Rows from block 6, named by matrix and row number. Rows with one number belong to one channel. Each number is 500 + 40 x the weight over the matrix's rms, rounded and kept within 0 to 999. All counts start at 0. Numbers have three digits each.
# convs0: first width-5 conv (model.blocks.6.convs.0.weight, 192x160x5), inputs 96-127, a 5 kernel for each
# convs1: second width-5 conv (model.blocks.6.convs.1.weight, 192x192x5, transposed), outputs 96-127, a 5 kernel for each
convs0.51:530480515500502524530510498495402477524454448516586585486490547498526507513522577484485518433472499525500442465459451491542514575553511511526549489463519488469475424497503488487469510515493508443490566549506494496474508479475546445472465487449514530534532656545497527545456494453497517579488454498486573582530499450454434455512515477511464483471495522505486442425504498523521504436464506512565520521479498515487497513509460455469509595470495500439387457487538520501498499477490499
convs1.51:557531485502450549472466534525504501469495562470493486482467409499539557553573493511508467488528541526484509463473452464440499522478480531531518541560524504461457504422476511545518418482500495528464392464525460390478540566587479536512471473527568532541543551442487551545488447471505554565515482574583444456459447449515585547508512516508490499552469507513537510512508493522488514509463413460450540578516485471535524489515511483446492505516461485485519470478538523557486498429439504
convs0.52:531487539578515251552497548549527480510495530527532464456507530461417520520486474512504495479473485482557508505484507489500471505477502492489485533476493506505467486469523508539475527485503504500488515527469488504480487473501476547561491496548529489473460475487502542528478515498470520517498494467471444476499509497498484449523477543525513464498538519476478477467496483531504500493480480511431501494457454547456460535544569540518513474522500513509473536508510528500574485463447491
convs1.52:413511526542528411475502441447437428428445507527517510476517479471555491469514529564489473515520486431455484485452445486477493519525516496483484511494492503489446437532516448482512434494498530520471533471487527470473453569486488555520507525472462522526512489548474479549488501580530474538484484463466554526517496494514445442516533490495516512527476493506499452495494519470487482459494505498501493479486479488574581474511487525558468484449494499492524488479514515574457565460496540
convs0.53:431471522526549562508486479478411499524530560512536451486515422532556531539501493511505486483519546487442532486493497452571521491430447474500568500546450464447452473521532496488507457468488505634570594479432555456475480490408533539547549515491481491488568483548528492564580488534509498555561510540531537543516542483490505513515558528521511513546418451532544532509538526509439455528447482515411427486528498526484474417408400427483505479437426436465493508516389457582450494487452402
convs1.53:474509548499495573562506459492495490454424432454523480480475451481446473514543483465472565596497443475491501477510492499509533548512490480536530490439531532493461506523418490497467440454443471460441492455454457570489483508496498505485476504544546479478450569529501493505483544498514506550491496482443435456474499549615494473514552529530503479474562501514493487520486516535542480519516505518509528561502479530523510500499476472524484534479473470513513575507450490558533519496552530
convs0.54:438494476459488556508480503529468444467506446478500527474457425478521518527491529520478480508504472432449437539564546521542538555512485486461425434489485480480465457564548535460405569541531520435483455514507504439458486506539493456457535575594517444505581455518529546499382452492517537492479526547524567499499469505370430482506517432489552482449525502451443523522444433485481493478505509528524496491482477483539513441468497451480512496532541502520509498503591555558479521468475491
convs1.54:440494481481515502503538492453541537506527559455486471455516512446461469509501529535489448485530561546446507490481519529585466446486444475482532545532504484459452607480501469459447552493479543531536525528490465489497465509542547478454526504516423493559514502500502541546504484508462459438483461432403433425493519526552510530454509590478462502514543609581494460488462514522533478596560490511505509524476524448469474493471493520528504523533492472510533519501575522491471523545533495
convs0.55:468508520525508461465469469519523513523501582467529465459530492506547529483504475487485483492489489547509499526523497475442456452488539531481486499477552490458470507484475510509452526438476516470574478465488620465462468458493578550529544531508500434444458482512489439438506474450543560468555488496515484452469452499630467418500510455501494450510626604558498487538511497446429459424446549526394497485485480519501471497457457500553454513524521519420405534490471395390582527492462482
convs1.55:465491446445470506548517468437594559482424509554559475422511517504481486473468512475443439596492459509466443482542538496555503496576470540454476554503480448522517434494509512455450422445453509568496519499484502526586519480483512499466513521504494467494531581546451452479472513514471479490477528532460474501514484495586515496530477537530540487528538555524498510561499459468522454479521537414518501450398417522485510525444490492502469541554522474479441565529510465523562518519512478
convs0.56:545533528482485430344432482511468473458511554427429500513490447487561498485521477539513451612583498524509588507488504458491454452491490412444479483480486430450504489456499486508530474511454479484559527508501487510475498514461520513501540506508459486485415499545521506542495489473497464448491518534554438485541542443468489505535513479510495528570502437487468381401459515471506445477521510568468434484499514548482478469447470500500533506499499503487474442469460465587578497529456416
convs1.56:533485486495505507521508480509488505427400432591552523482485537530534523445436437464498490539544524550480483541543533569511529489511536504482444507527585535543563534590538458509522501483525503509432543494466417409437486478422451479527543507447412488523541568538477469450462444510508479457497531522508533538529521471519481509469460467463460549560517503488581514509519546525536499481491489508476477506529452442478523471444493492466498427484537510525507552486506508468565522518500501
convs0.57:575521489444443581523477462488488454450489586523527516491485425451442493467448496448454505484514493502580484525495483483470513530549513447469510513509612544481480589480446468526429520546520497507420470558533488525524479481487547497468533559416490502498395420433509526458533509491482484521480465518524532535538519519503509471456479525546523483449475471496451469571515537549498550502534542538532511492475467539477465482489513483535521520523498472506503477485462474459428447502508519
convs1.57:563516493529597498466465510544600563497478484467496531562578468430453431474462450470474503436481497515527499488479508480464485484497462529524527532524489445482463469453460437479537483433474496526503527486461444480490547551480406436471526502461493501487504563535462466475448431457480481510485517501499387451480512543532501493453433548492463471472575535532497477410441480486479544554515464551451514516518482507505488436485483453480512474529514493503538424467464488554502447457497507
convs0.58:467506496529509264596545503498514487546519456531470498459466472467488493583506512438512514497518542478493505506509474521557530510489467472512475492497485500497466497474505500471463460486526498523533478516458478440474455494556489511497503515488483502518515532501542488476499479516532523508534480515504533456471514509477475480488530532458470481461526482460498482504487480511507480470467527535522545516521518482559475470486466521488485532513565526488442439522484504445531504499468493
convs1.58:537560502488496492534529483487510500556482499491516558496528511430525467460474510535481547549523472456466456549463426468511557477452451519462492507513525490487484564553460461499472569526507535493511559454470465480500436566542513499511513557525495492543516518566539548555499534544519489468487490521514527495539466478526491534547503416507528514494453425463492510596501504504528467457508544496483464551516489458441521490490522491567503539498492545426441536453493520496503504467546501
convs0.59:532457438457458549569526440476514536541501526500487418475442413444518548497614591518485490465483485532530519481500548542514505479497530513548515463529518531554508507499453489506511437507538521499523509504524464534570499403455551557520485488546546485455487488529531534518524490487496487463534451454521564525480457398399474544500474487453500527493417470485462451492507490448470497489473486526460442437408416443455466501613476465475507465496511510482463464466455524482492533515525516
convs1.59:516550506531478529548493501541498522454407459485517511544477475504499512560512517497453509496508548527501435440520539526526488514551477518558532520487472443485506444583545548490461458413482473534500429445552598459474462558558529490435537621509491504514494538512475455425449525592568537596521528502465525497495466457498515475470500457508476480530470518476445507414448415419522472468518537497518498490547492458465433506505538551572508438486455470502517575563548560464500555537505462
convs0.60:471497569557454569491532492515453475421394363400471527500488472501509524539511564518458533622550463469478521494509494465544493538525488471456447470487520491460487532425478525551465527509470477510571456420492465448492540523512554562534478369533507485499498488512520475504570523517530455559547495451463414491502459373513490474535517569505475493540524568568507535464495512537579516513493497509477538550509469486509554520540370433494533537460509481522557469517527467513482522510520570
convs1.60:491518516467441536491433429489424509542513570466460500511568500516487484477543507542476421505543493487516455464451399406414482480432428468463510553505446468518558487513465475510522544475457467496549513479467437582540500489465523513485509511548542541462467505443509487490511550548551564551513560559615522494545536508477474472465506466500531540545569524512541564602547551529474582494501538600505459503552520415464490496528523473486520601555519562552519600510486526538512503517573572
convs0.61:457467467459469633556467457491432482504485457517471508527475461453481514533464475459482471493474507454481511486477518581647581492464453455479502525508439437476488448503488419453475487524489520568460439453457452528492466440398516533519528497486490492525537513473493486482588554489447453436452456475466455532531492465445434500560560477454448480489568484452463511429488533563524451462476484495493538524499527559516537514496519530484446473486517524543618478489551547521522450529561466
convs1.61:486478498516579584507449477484489522506483500525511518487460486578547492429558512482477502432480516521448440511551501500414527475515573547469559564535482500491475415544549553497466413478505512540490499484512566500470507480456458483481453470518517565522472414490489472445566507520529512423498491469436504539571500429541559512502539484496488466470484482507483456471527503443487481499503503580493497527509429443467528565568464500502478478508516540491536568529546518498526555530486439
convs0.62:484532525516500514439444484485494477526503466478509530494533453472529517503406485538472491612479482476473549554486487490452537587535493566506470468426457469522576546516505448480488511494506473422471454466487486528482487475451479533499459460468542544499478417502437464520586509471419433524549468488496500476487509486500500552573531545553463424476462474459511507554509477472551448477422420471473527500450482438506526479493519529542521529553536482491476501510530476488506530544511512
convs1.62:529522504494477505482527488453508600521448496471448462483499562476499466493543543532521506486530516480491512525515464546460479488488538543520507492502474498483463526527494437469519382529551449480566494432452513508485492530488511441477567553481480448472465495477534505545484489505495517571505487466471500515504476527557475503475513505478491481448494507473467443566493480522476490502479517512390419529491487547476509509464553526510457449434454465502526504479483446441457491493518453
convs0.63:532524528500495414424446476485516454422513548474484492512533536527473492571522454519530525534463449495549502502517565552477493542550567621500470489466540514545520451554513518531486463470571511403522556577529529556514492511511481436454412422417469495495514564533562487585434500526490555597510459415493495510536552501499500542575566536476484489479543483514537530518487497520518513497460452536450458493542560542501446460463549526450482548412440463506444423505593546500558509535514481
convs1.63:557509490518507419478528491437561480458509559554495443454435507484492513537487507525488452417505507526533499441472505495541508445428501510531516517523520517540505467490463539576460558476517506488531506530482463575575520521480454502509500485571510493461542473518495437387554517533536503459536552506573481474528552576573486465472470470458442468483475519544456470561544488471474514474488482496549526516494534564489479462456509446467483527522552533489507481511499532526494429451507446
convs0.64:554556464453535512551504478524508501525519451550481489544503489450438510532546509473544492536474512507432575533466418469428487550546540525474476518517530473505563480565508440417475567594536513502525563525458436482511512459462530529535505525550510485472506446500489542597467465457502484550520505437469480505490458542469566575489524474518478473481517541582563565556477439470472501469512508498561518524499492517550495500509463513502498501491509527536545548536572579523472419506537562
convs1.64:469492512548584479474520468497604539478434469532526486498466511484519504515456476510471486464472456480484456474526466391496475523465444567532462470457485479568531415405460480489506546516530559522460506520548498592555499515565386433494476431491574563458365621470439485481579540521537556531560548521564503435480523443521534518489499529524471480510523514532485404465527571515476488478484466450478487452399389504526552521487474488502484550553549509502498447437513547514508446481532550
convs0.65:568532501470459407476497477486492534594535488486460432450426514487541492413421429444511537439488512477490475505559579599466453485457414409495508499557448493539503466485495514539496442485485458445574567512456464541521479459553495489466511484509469447467478519510487473469453416487541528480530541513511485439523499479458483494441539493479499517506517455444492487487519536499429420467515501490470501506523556472480488521467482470478524457530493462456492518539515494451557481452492482
convs1.65:460468467473477481469475508508541550481452466469498478474525520501462479420395431457526500634550539560547463448514509488588551469446528488466510536550547528483475469556515557536551611546462412483525498460472508473502468428413476503537544502528477447503602579465527483491464510517564536470465494524511555518557520438456515507507477568542497484451506495488528455521510502501557497495466465477456491527523576400453509504477583519474493514590556509541563500557567550487383469473475457
convs0.66:551510467505544518508529510469488540565506539523509535553530462469496495588463540501491496570525460496519625563498444481560559545487421474443464498544407486527493489480485463483500520526502463481426492463473557566541454451473421444508488436468479485505481516526516493493580503512456419409406456517548397387468474471412370472515477497553539509532537577597507462542498475477452564519510516494512535511531577550519470482509534486560565565501494489515548544515459540517441523518449448
convs1.66:523507524497494572545514486447472485512482465507502486448508449473458558548519522511491523510566566540495463512566539551468501483460445561496470492629472499502443450550554475442561541405490581551541491550508466495471494527538526556536561532549497528504575489509479454423552575515453468521466443483430545500516541508458455477496547416450486481475495539490487507523491452440487466507512520505465573561450405432434471535569470482499573549453423504503530529550509511572396483469474512
convs0.67:581555570556498503457486497540518512505493561519528549551464451443443496585419445467488586508526541500474553528518544570526532482490506511526489504496394517528505490533529513508466456480446451453464530528518483488494479503487484474477491490479447476482505527506495480476419456482514512463447474553485504468419432448445489510502464503512490494565480467476504578457423486549543511535572536526529503453480523449558583533506523502483508519545451429445501525468409465415573545458403521
convs1.67:361438481476490513478469443479551474452468491506490523539500506521529526514452502504430428470512559526519436446449521579515458522558521423434546559473572513524530519462510568539489616585603596658427509497445478516492437435466480573540445460527483528541599518559471441423570460390461456504471450462508526480458484574562435438534541470464486537509438473488481481565479463455447486508542533616528490451491511519500466514487504551511521506515535503468550482514481550576479480491545562
convs0.68:599508455465476464521505542538492514537515509484506527469477451515522507566540448490527481628549537533469518479467500507516527567534511485428454545556486474481459537537534539549534438474483510468518539488454430454471466484484510454475474424500479435450583485532572488494524448514518495493480490565539484561567517502452519553529416528550535517526444489501509440489455482514509479530518479492468457468504481442517485419425454525493472508517501528497564517455440470395501464428559591
convs1.68:446466465429518514439470545507451497540455495467461490540487561557516471541551512502545582489472487511425621505537517495447418458452474492465485519500522553575548530494550587499497458490548537547575513446496509514491507525454514488529529430533500507489427502473479513489531509456466573449422504568595506486558517405485467475467510542570522495478525481464469524509530505458492489514496488448462590592497529491534527504430487484471511478614544492528455520507517504498527487505493493
convs0.69:494485472469477602526487480480488525489456509395482516478452455556477445494617537486522518483453495515469456439512537498506537519497529384519518492595492533506472425577478482488542482444487540566486471513556496506538549556488491439504547518554486473472514468508521451516424500504467454559564422431509408357433513519553473480490454486512428444469524469521503504484523531505446449493465482473502477504481547505444443486389522523491510542484468498506479489521458481540571489488507507
convs1.69:490463448415458503425488490516465475501546452448490496480442459450453569528489473485490486505464442505461483473502481481514507481499490530522440461471493472437525551477534461497512580558499477480523533497488503474475519424384444535572507512523484474472501465492533507499455427502532441478523511503491419480554501526519514424441457487473489473404566517555491487441504508503468558516512523461486493522526474460438515512525458504524515484527526458487512494482507452492514486451506525
convs0.70:526512530577537456524551517518452437479539510532517495484415493491445484522487488470526488491478535527493440477471450517437480479481479578589520488462489484531496466594476449451504500559529488490523496467453450444509567541517552534496441426487580487500589464474532451418458492443462468401436474509519483426466471471412476478521562429426464514494483527553483464526500475498537482519461457449542510488508490484466499474480531581537447461497555538449465527510431471539500477512523553
convs1.70:507470428496502536551525479465525475510510527496521579503540467480492516479471471515533507503471458507506493500518448397494507546526522530532543516517543523536497528531524434425483483506517548514546488527517497487502484482449420474465502533472448532562412525531525521500515492492491464434495511506529471474543534495472468498456435522504469495528545496491555618536520493457417425471496505512441438417467543438486488544463522532514521544559518507535631509498546559541417516477454546
convs0.71:394403417491486532496558548524528535480478519491511466438442472504516518574446480495489471503536554541534459457474499503527525457427475495491497520463469489504508474622497449464452391446527543549504522535522491493552562550438497474482501483537451463528508484552558549611521474459471439480474529522503460494504507494474478454490477435514557542504510498499482454483505490500552444450506482484526553502464510524466515527462413463467454426497477480522549447462489500540438517558547528
convs1.71:476464475495478540561542523517448502499514580461488514460471471465483511542497448505483494507432477493516588527503514523502479460419588523532467455449514488475453485395497511534492585548491421428460475498472395516454479532545448514502445438435524497440477526465449437490527519507454493473481501503475571545471451549439440418417479400495545492481535483510486519528574503489507428390500530482402485511489475497443440464454477462418444482525486491518505523506436488563586528544487458
convs0.72:474531526517584472492562552459417497532504504491538540493489391426510526536543520509471466514545510517527498493482455402569470492524511494514493490507432491461415442636615561488469486483455462495550510472482503420505510488489504513461477530488471480450479571512501555561444462474453480557571540544531480432495517486447458468503510503539564522489423427506486518470489480460469489445422452469513503483469503429461445471460479513542494501454457477485483407468500520497480516475470571
convs1.72:453411492545469546525533508529562526529516471554531456463492482465453438461546484501540530488482479540525536501511494525420481460464477527438436473431472516503533542526501448482474453488511525484513480508485434513514488470498452416449501516516511534548499497441427480476526458495533447615560539518490476515523553613511500506492513463483492510475484483545521465536449439522532500473496472487478489494489536441495521574531446493490518535493456520465400471454494543526558555464450492
convs0.73:493461473506567556562523520523494540507447429468517530470391444443524546509388449468471518564501438476493492497471506587464476500526539531500495520526583464488481427519456474486450609538496430383504533511523484553500416546575464476515516505465519501501544471459489520541468454474501510438504540481483437472486492480474478475510468431481517537508511475494495495493506506472464519492522529493443496513518516510516471496551470482488518526562489478481552507493518551530506452429538553
convs1.73:490489541539510496521495465416485502479473480452484457513589437538527498570543521457464455488467512470413591489370449522502458530538499475482544516443530515459465496529557518468474520509466489570481453495501476538516507570577492524511497545526511471477552451499499505491525478480502571520468480525567535534483503438481567566498452619470448528564538505465463485435480592590524516498478484501395488502534537524494503519475503482522526473524507471444473418454507507507434433475461454
convs0.74:465516534500573584523482504543594494496490449480471448427458448541534520434521541481448515514473518511512613563494471510458476521512470497417465491456508520490441475448577534466434462483559537416511549512462507547460461494481493472513447441500509468495470474464498562576509516504491530477487503516554545453463466427549503533564523377473548514535559469455478510377420513553554574480482507517601567556530533497491496491405477442444508509543512497517526490556518474522500494493474496
convs1.74:544517441482485459550518501467476472529522551548472529516488461449427485457481480506520449543512492475450575532504546518562504448426428527559539521489554523489485482491472528507502577460500514489529505458474458474529515538558524482461518589545539524477460534498509486519455507535519517489484507509501482512460463454494482490492477544484468518542577517448455491486588497467465525481485498491514497539528545466444528503398532496508558526476512529533497472496473433535456419535557541
convs0.75:452513493465453311504503575506518529530478507472491611620520427468466507476469463502529489511496525498548556522544487487487470488485503511467501471521509474490452539538504491490502521465475473548493479515494523543460484552501537475446510577495484464498525485486532466444515534488480499489488510541516555508508596476472515534529466484474506497464516594532550556538560530493459555519469452409496511540537510482495511467525523496470494506454499469511442495507488508461446461515551503
convs1.75:460467486553519521537479479485533459438470499445515491502475486509584475473410480502492541452517509491555521484444430452431507517538493560460500498455520456484474456447524482469511481475504497530497507455465444495510408503529496486493487446474499553570542493519497468512489491518540487490524527536529443540493529547508395471507516506530489516513543542476510491563516540498497445434449465504473470505515415557561570521487511507539464458528504467472550548523456489458467520413466492
convs0.76:555509500453441514513537538507514474475488584622566521489514472545516487508477474479487524362422434489507516490497487439475475482507518475534505458501445463476471479544537533501462405360431461478429500535496364489467476458487482490476473440478497438483559531528543521500488494531501446443432420500472599558536553657552528497467537529547494468525459505496515500507478531495484499477494517474451490583577512483488495477548471464476526526472492512505498539468475507524573498485523436
convs1.76:524516481476498411408491530551483529513528423456493504437459505505444510569377450507501507474478473507504513516502513485373449489505499482505489493446509543493450480610525539558549562583536509482518468485499476460474496488542407483527537486478523472464509478510512515584510499538494497512496493492502566590499461444500482501468594536528547518481564561492461482533514480479566553527470533568499538502501555490524536485506465433455523540415473445400420499479449443498503480486481526
convs0.77:536547506490559521459478536523504532506454426462451501485492443465455436487532542558466513568499499515518416438419478534545492427389419451475517519523547516508542546510455444502533621602494441534443441462499505465439465521486488566488522543478462473485547425452504523580542467460514585453443464485522517465508573471468557555487484481525472490480506472465543497477479498505456541468458464494453451488478461524454455467489442471478510517497523484464406503493517518420586541504518430
convs1.77:430439505579563450412532579493482491512577538411489495510577476476547548548517506517452457529508470438438473463450441535470558570522459455467494528546555506444484628532480522548545529487475519548479503544499525536532498484477459463445446466560521499498498480536491446510501556544538559462527495481539491474496498528544521500493509505529473501536537514426420523499471451482555518526504521480466521510549554527540527441445476495511555474489435479489467481540574518518528519507506515
convs0.78:589526462442441494516532504490448476502545541426485566501493498548554551569572520484522491585486439494523597556512432456451509538548535567489493469447541517468502538502494545539481521474520521513476489471443497540465463486457510491526558535374397485504450457494481507517531495475482525444503534493451511543511516536491508524529445468488509543501411442475472500471439466490467482426441489558470551495463458604539482451471530509485439468591566521493513441472565488449462533532544479
convs1.78:534528512513481516591545493469480481469476480578458446438430442509491541486472465449509489592504481540493502454478511536535522486477466564501460473472449526521475439646555510501534514533492467506450516546502439458440423408477536479538533481444488540502513589562489475543487496556544506486540535531542632487445532520516542509502551467473518534493508475522549543435468496459444444532539499505551505489514528435540516516460445395446496539508491488452445518499495523539535535508474533
convs0.79:468456497506460458449495526521552574494491492575549505465491517524507505490471495552537490482462471516505458497429425452549476512518466529525480508462490480500498493541515549516541570483522534478456445436509500496493514493430506505527512451451504488481424523540522497510446487507461516486486470469428519483514465371567498514512538495530552538518504503510520505466530518460513536537530519492466509528496511440484516451392528533512510434574467477496516520449467460448427450503503502
convs1.79:491489498471438558520487506532541539508484477509553560513552469449396445520525475513473469465506481474480497513417422426500474473550526501533563593629506459483529539527522496473466598569517475483434470453452432601449461505522434494508500467489489483477507503461464486480611585536524549563496520567462522544490465429458479566516495515483424497536625580482514543474496505493544530530471491439555518442465531636584455421430414456528552488496459495449419460478479502534525505465509566
convs0.80:544503481486521513513529516453497487451479530465518480496559547534530523477598562544540473548492492520534541534528490441458542523491518537481475545489461461533551482427432509520515566484478502558480533477485474506479481514560430440486492484552580536517551504520527483450517508475537557528525497468477352405487516421485436463483495589533488449454555514479490526475446498496442549535500482487581548492475526487456495503493475487481456489463504528455455449468503452466450458426454520
convs1.80:528505499504526585527514511547501494478440447442464506545550514503506509417510535497513510536512443506555603520536488457586495504526543613544459501558472462478546538525528535494506509544467500545504497484460472486482502438437511418435524593497512497463509515494489489510446423480528464427467514556518444456534492424482517509497548479474512553524533531507494440477462454465535548533493488503466537571542481493479502466465484509505457465448504536536560537412445512451399455471522480
convs0.81:497419419479496532521485471466435462464461536556518510516577468529541475487482482456488557578524492548539552533519490475690550473442447462506498494505490527489542494541530472498544450537529454420494497465485408500522551501504454441466461443433475460439444516443460523449415446482454501483473520486442498473465452509523550537462511482504480492488468443490503525433491510517523527464513503485476469455478519497547530453477574477522519437503507542536458491471524527467556479448459465
convs1.81:555497512504475454517471465476468443449492527475536539544501422486451457511580511507502538490505471480545442486494466448481479518486476518530484480477501535500514509515532482473499533442472513472438506535532543470518530515498561541558538538589614536442446460521493465454561502453448502489502536530498387375472513539424480484470481533454405461466520486605570579429483471455478496489438457530507460469570508591529480489496486517569534530499508523540561453514484417476494501460490558
convs0.82:508498456467502519495491495521464434502546481447509464450461461492450461429510505558558502594527482489514476474526518535484472497490484558477447465493486507509482470564553528497490469508520520522502456546566567553557499430434532472477545599522507554594617497473416446546522482454477537605490480487509495562571526480451524540482420445411471527537503458507530470509473468526488544422468513550518479474534562467524521460487516475507488428481458455512553376394488492499535468442492526
convs1.82:483510496519524466507529473426445547539520536524512507482481481497523521497546516475521578452507512472475541546532542554472492482522579585561505455472452442508516529556473445507417468500541525480471539522527482483434521596524474490482507564502507486513541531512503493520533485462488466567518498455424506504480470518463466501538588467501519479506453493478404435536550490467427575524533509521515516525554542567526507520522628530501527554558499458449472438466500496502461480530540540
convs0.83:451494487488536471432446567576452472468482527585537515523512498518494515505503485511524566539562557491506543507465486533484502517487394478496422451545495485519502473452425469523532403387410507548508529488476526542512491541547479489495507546494476432482523555460427488477517477499550564465493464489541566521469473557530504509502405556534511480466418467480510500504414438533534459507504513509501517505491470555521469557651495499510523467467487497522473487505465485532546503551517444
convs1.83:481445515534468542555496500455536524568538518457474477459469472506502523527503508459461473489486495503549480532464494523532494480507432490429436489536514496512477479520465468526492491499511534517451476445421496426479509527513459555563579563449464455416537496508528496468576560502471531532512480444484522525468500501541534528525580537449394484504558547527487460494523497441475426486540536481544495467431420586571471488472548472452479514500480525484431515473497543482468456498505547
convs0.84:418467524590533489492469505513572558453481524557556539554560482460453471521556534515505496539504532488483554519496476490445497487498470520490518482463537518513528494607532494521549385487500514512561557486442494494486481484483479533493467540420432529564502480492505463463524523506485498499507525578543555522495476470573462387482560471456508573543445451530531527574539533481487462459509497457469517567547463568536471491466562530501494498522441497493513481454518537549511521525496475
convs1.84:482470474453438493467530514520531503516545477398420488544482630456468493548485432473488507502439487547464626527518548520494500508552640549481478481507479440520522483457533546542491433538508504512507525501448456534494466423488561582530507524540533546519567514513472518447472467452491555556521458489503455484497520433555536537540474445489519519562559491549507461511494512584554536534448461456488516505476487490508534465417561475529545586575546539531569535623542525496495535485402465
convs0.85:497535507496488511493452508494586498430410438535559542490470451481516549513469486476493479450527509539501545493483524476467468471478499478437524520465541520512489430486461442464546406518516445463433490487474511495532548541544514539490538529408508528495503454449509506465516509514480474540476456467470628597546459416599493429396489499487536540494473530465528537519458441510551442512502450411510473469483479450440494491474443490552518429498478498517538491509550485472508508515517501
convs1.85:572503493489501470473460473440528530502493483497576547465516569506405425498422502555529493544499550546450528477471513508538572551519538476493514505455571559476422467514526557536441533510497474487486478503508486504507501482516537452498489532422417571559532596540529504520591509470492495534537514507419474481527552581550501493568563491534542567532492485500522593523536473490511487479497505472467468459466499472487552474399437513503530544561469485518480483510499452484463467480467543
convs0.86:428508556541461552465508470532511462509566577471459470456448427444473489507511477485507513580548461496531431457499520564490428445481555470440442482449415411447488471473508526499497552523526519448527546506485496530520504496517441471473480451418479471495468517487474452507435443467478504387450514481468505552555438485377464503471463479436461528525465554525539561437441398452491565510487459387644528492510492596544518569475435443478524476562488501493464606576522476506454400476473476
convs1.86:395454491483453473495508548587560551473511514466457439481486524515537539467636537487501539532488531458472452505556553545525476507541477481529524481489492510502505492425458519481524484506525504495584550519479439488486482484503552542501479472505538603543499420496518519546434436475503536481517551539522514517511533536495519504488455468466538569543502514497489493503522517474522540463512491424480453461512535494484479505497557490480520467429518555532474446494493506566518527550547518
convs0.87:523546526484468527506507494421393491506490467552500463476476432487452469532523493455476538551495504467414542495492499509524558569526529489475496513487466492492513468500578567536487566563466440501528470477438452496450469514508499459436479450459442445528479440455523530514513602534463529505487499510498528513483489497520500418454497488492452481484465499467453530510505557581543476495524480505532486472446449552485480491510522504472487489533477532498490559548538502478485549527478446
convs1.87:500539465448481533519512513487586494445463538563505572578507465518472446507530588537490517494427467514526519531520462434511493503528489561566557531519564503476478481475492485478450522521530525585512468454505513633536476497568449546510459409541514532487455536549487450516497552549497461486463486548459529528542520470463475460527543516478520550510517537545592538531485543536499479498462468466434498553533486499482479530524485471531530554515494495513528569549469448458476445480465528
convs0.88:566533478469439491474477517507493549535539486426445447436448477490502496558512541488498528494506493480504531523503505523489504505514480549561461452466542507510534498477496499502524476491511514486513511485490529427454482473427526558568519503436506512532531540424428508517491473488503483500503500486485544490501555566460511518470466551509487480501531521502497518554509493503508632523441533516515529533484497490498470472495600535526496469511441472505494531531505462496576484480509521
convs1.88:451516530531574477401428480525467437417434442516454467507512459447466509472462494522569646513564477454469473433478527533431556528510503403450520537577494551579489414444466507456445463408414482558487461418471511485497489480502404423483574565459488483497502605470463468479499509459524567426448490487473457474488524570500552490435418571572540502507531471460438478429535587549518446486503463435471553561508483471485472494558477519561571467465432499486429501489471495515513528509565476
convs0.89:454451489559536499481497501531566570489504459553475462457455374509529523468425540569515499483469482485478567562557535503450464502507496418467502507483527497456458462503499517496490440494528476499403503534523399505497508555514480484448506512590524508528581449478553567527503472439476548533466498561540502482502511472466578554500491499459476512561562545511515478467475506539551455476459490460415465505478560465520475413511470446463471463535497494501524480520518482470522525515544563
convs1.89:543495467496499464509461520503529589499450493489493520541536463540511466458423456460480443440491457463518503583496451512431456502482430509467469503541501505527507529539554514504444453485490522465480521555578597495489542510487515439488560538486462473509504475502519528483487520485442530517486418437519425430436401372466457472477389607477432445482549557482434469538469449500472458514523519485574570468462551527572586516404500517483532494430460515533490539509566519486351439499432517
convs0.90:463489498566508486536460484430449519563507493382441481486467471522520561600409440446459436489531519491447484487477493468547504528575535438466492507496411483506478503511555491455520507513561555505479508532518543505441420524454497533536494483535513516512475482507482486518537598562517515466536561500479511501595508510539503519551501520445442489562615520444461490447483504488535567574536499496503492500476496462474454512478464511490480547525577535468493486506484496596490465511522530
convs1.90:570488434479552472438493485480496436523526505386507557522447495473530532559527522498406467475489491529537456448493497439468476532527581581493483491475443516538527578508517516507523523525460486533540507511490530467528516493434416514547458443487490491505488557528477479509444542527500506433485559557538558558522480496478498522498436454517514511530518462486530521503509459481469413506492546555484469460476565443482503472451501516545517471448498520551516437518541562499430489499520458
convs0.91:472532531490462505544578522503524489547548448444535521452451531485478526532489529490512457499468414459448456476460463548461486467450439434469426415485442450464488544539545493464486464432534533455498525539547556499458498497438496508490503455467496500540554477467438459536471498511523518496487496525521521469467495478513438508531520525518502472471490474443471471460488522569564498471442453550584565471473533430482486466482519504490487585552520487451473468553537535556489458473532563
convs1.91:457486515553577545501477477499491482460489478436461505483488596500483472554508468446510526535520444426531567535442437497553520487485544401429441512560528533482485430538530521496514557474478483432441427471452459513437417519639570501549552470408426489540494458478542583573525505475435489496493487450459555487462510495413447512509466504526485527544493506476445480490416395471496524505488465469412462506524520541515533530479415465472508525570564517563580521547493500568546546532516472
convs0.92:462495526487475486475501539486532504531480511487403443469494492512473430496439485527512521470487421420436485476498455433473517564490499607517406495550546527454474494448498493465498540505524529500421526536516535469459520516506574510450474473581481478480466455474515509540570524489442493462502505464438543516463467597483534506504475467520538485458432479505515487525506501514504565426429486446583519495464458522563521429491486490516437421477461458437479493502538503412548476507462467
convs1.92:536581482465483424430447507522501476495523445535537448430431527544483486514514506570533471476508493516508446494486469449450454498543471540544487455449468529509454434539521494459494458468516469484667545474481429509561515458460536513519548489494508533494554509510492475528508584531448482522495470508496496489553510488501535518474517437434471459449454483567494461524518503497490518452483515523509452476460443599506506492502527529528451441530497534500510506498536492459384438430486509
convs0.93:570519477492504462478509510503512517529513545484459482569616459476507525534510464523533471450471488493503477507543489428434481431422509531529515462456520497461475506492438459515504502528484458450486522501464482460517498450490447463548524516462483526516566612522529544539461448451539519513524564566550466457478569560541544501488491457536517486514573527504541573509502503484426464532548533538515534528493467520561474455453457479477464504527488497465473408448480461525535494424453482
convs1.93:458527521500440558534527535507523499527472438498511535501439482497493458514415444512508443460471518509526458457458475519520488466514430530554450401465512527520484485562529543588509507491512465455504528493476497555499484519561572594562493458455521583542454516512519544512600527543486464485486445495463542460454472486529483516528522496519485477482451479450411444470484519551505419447458469513434461504502515531468513535484515477518540550466406442430383493514526501507452475489503536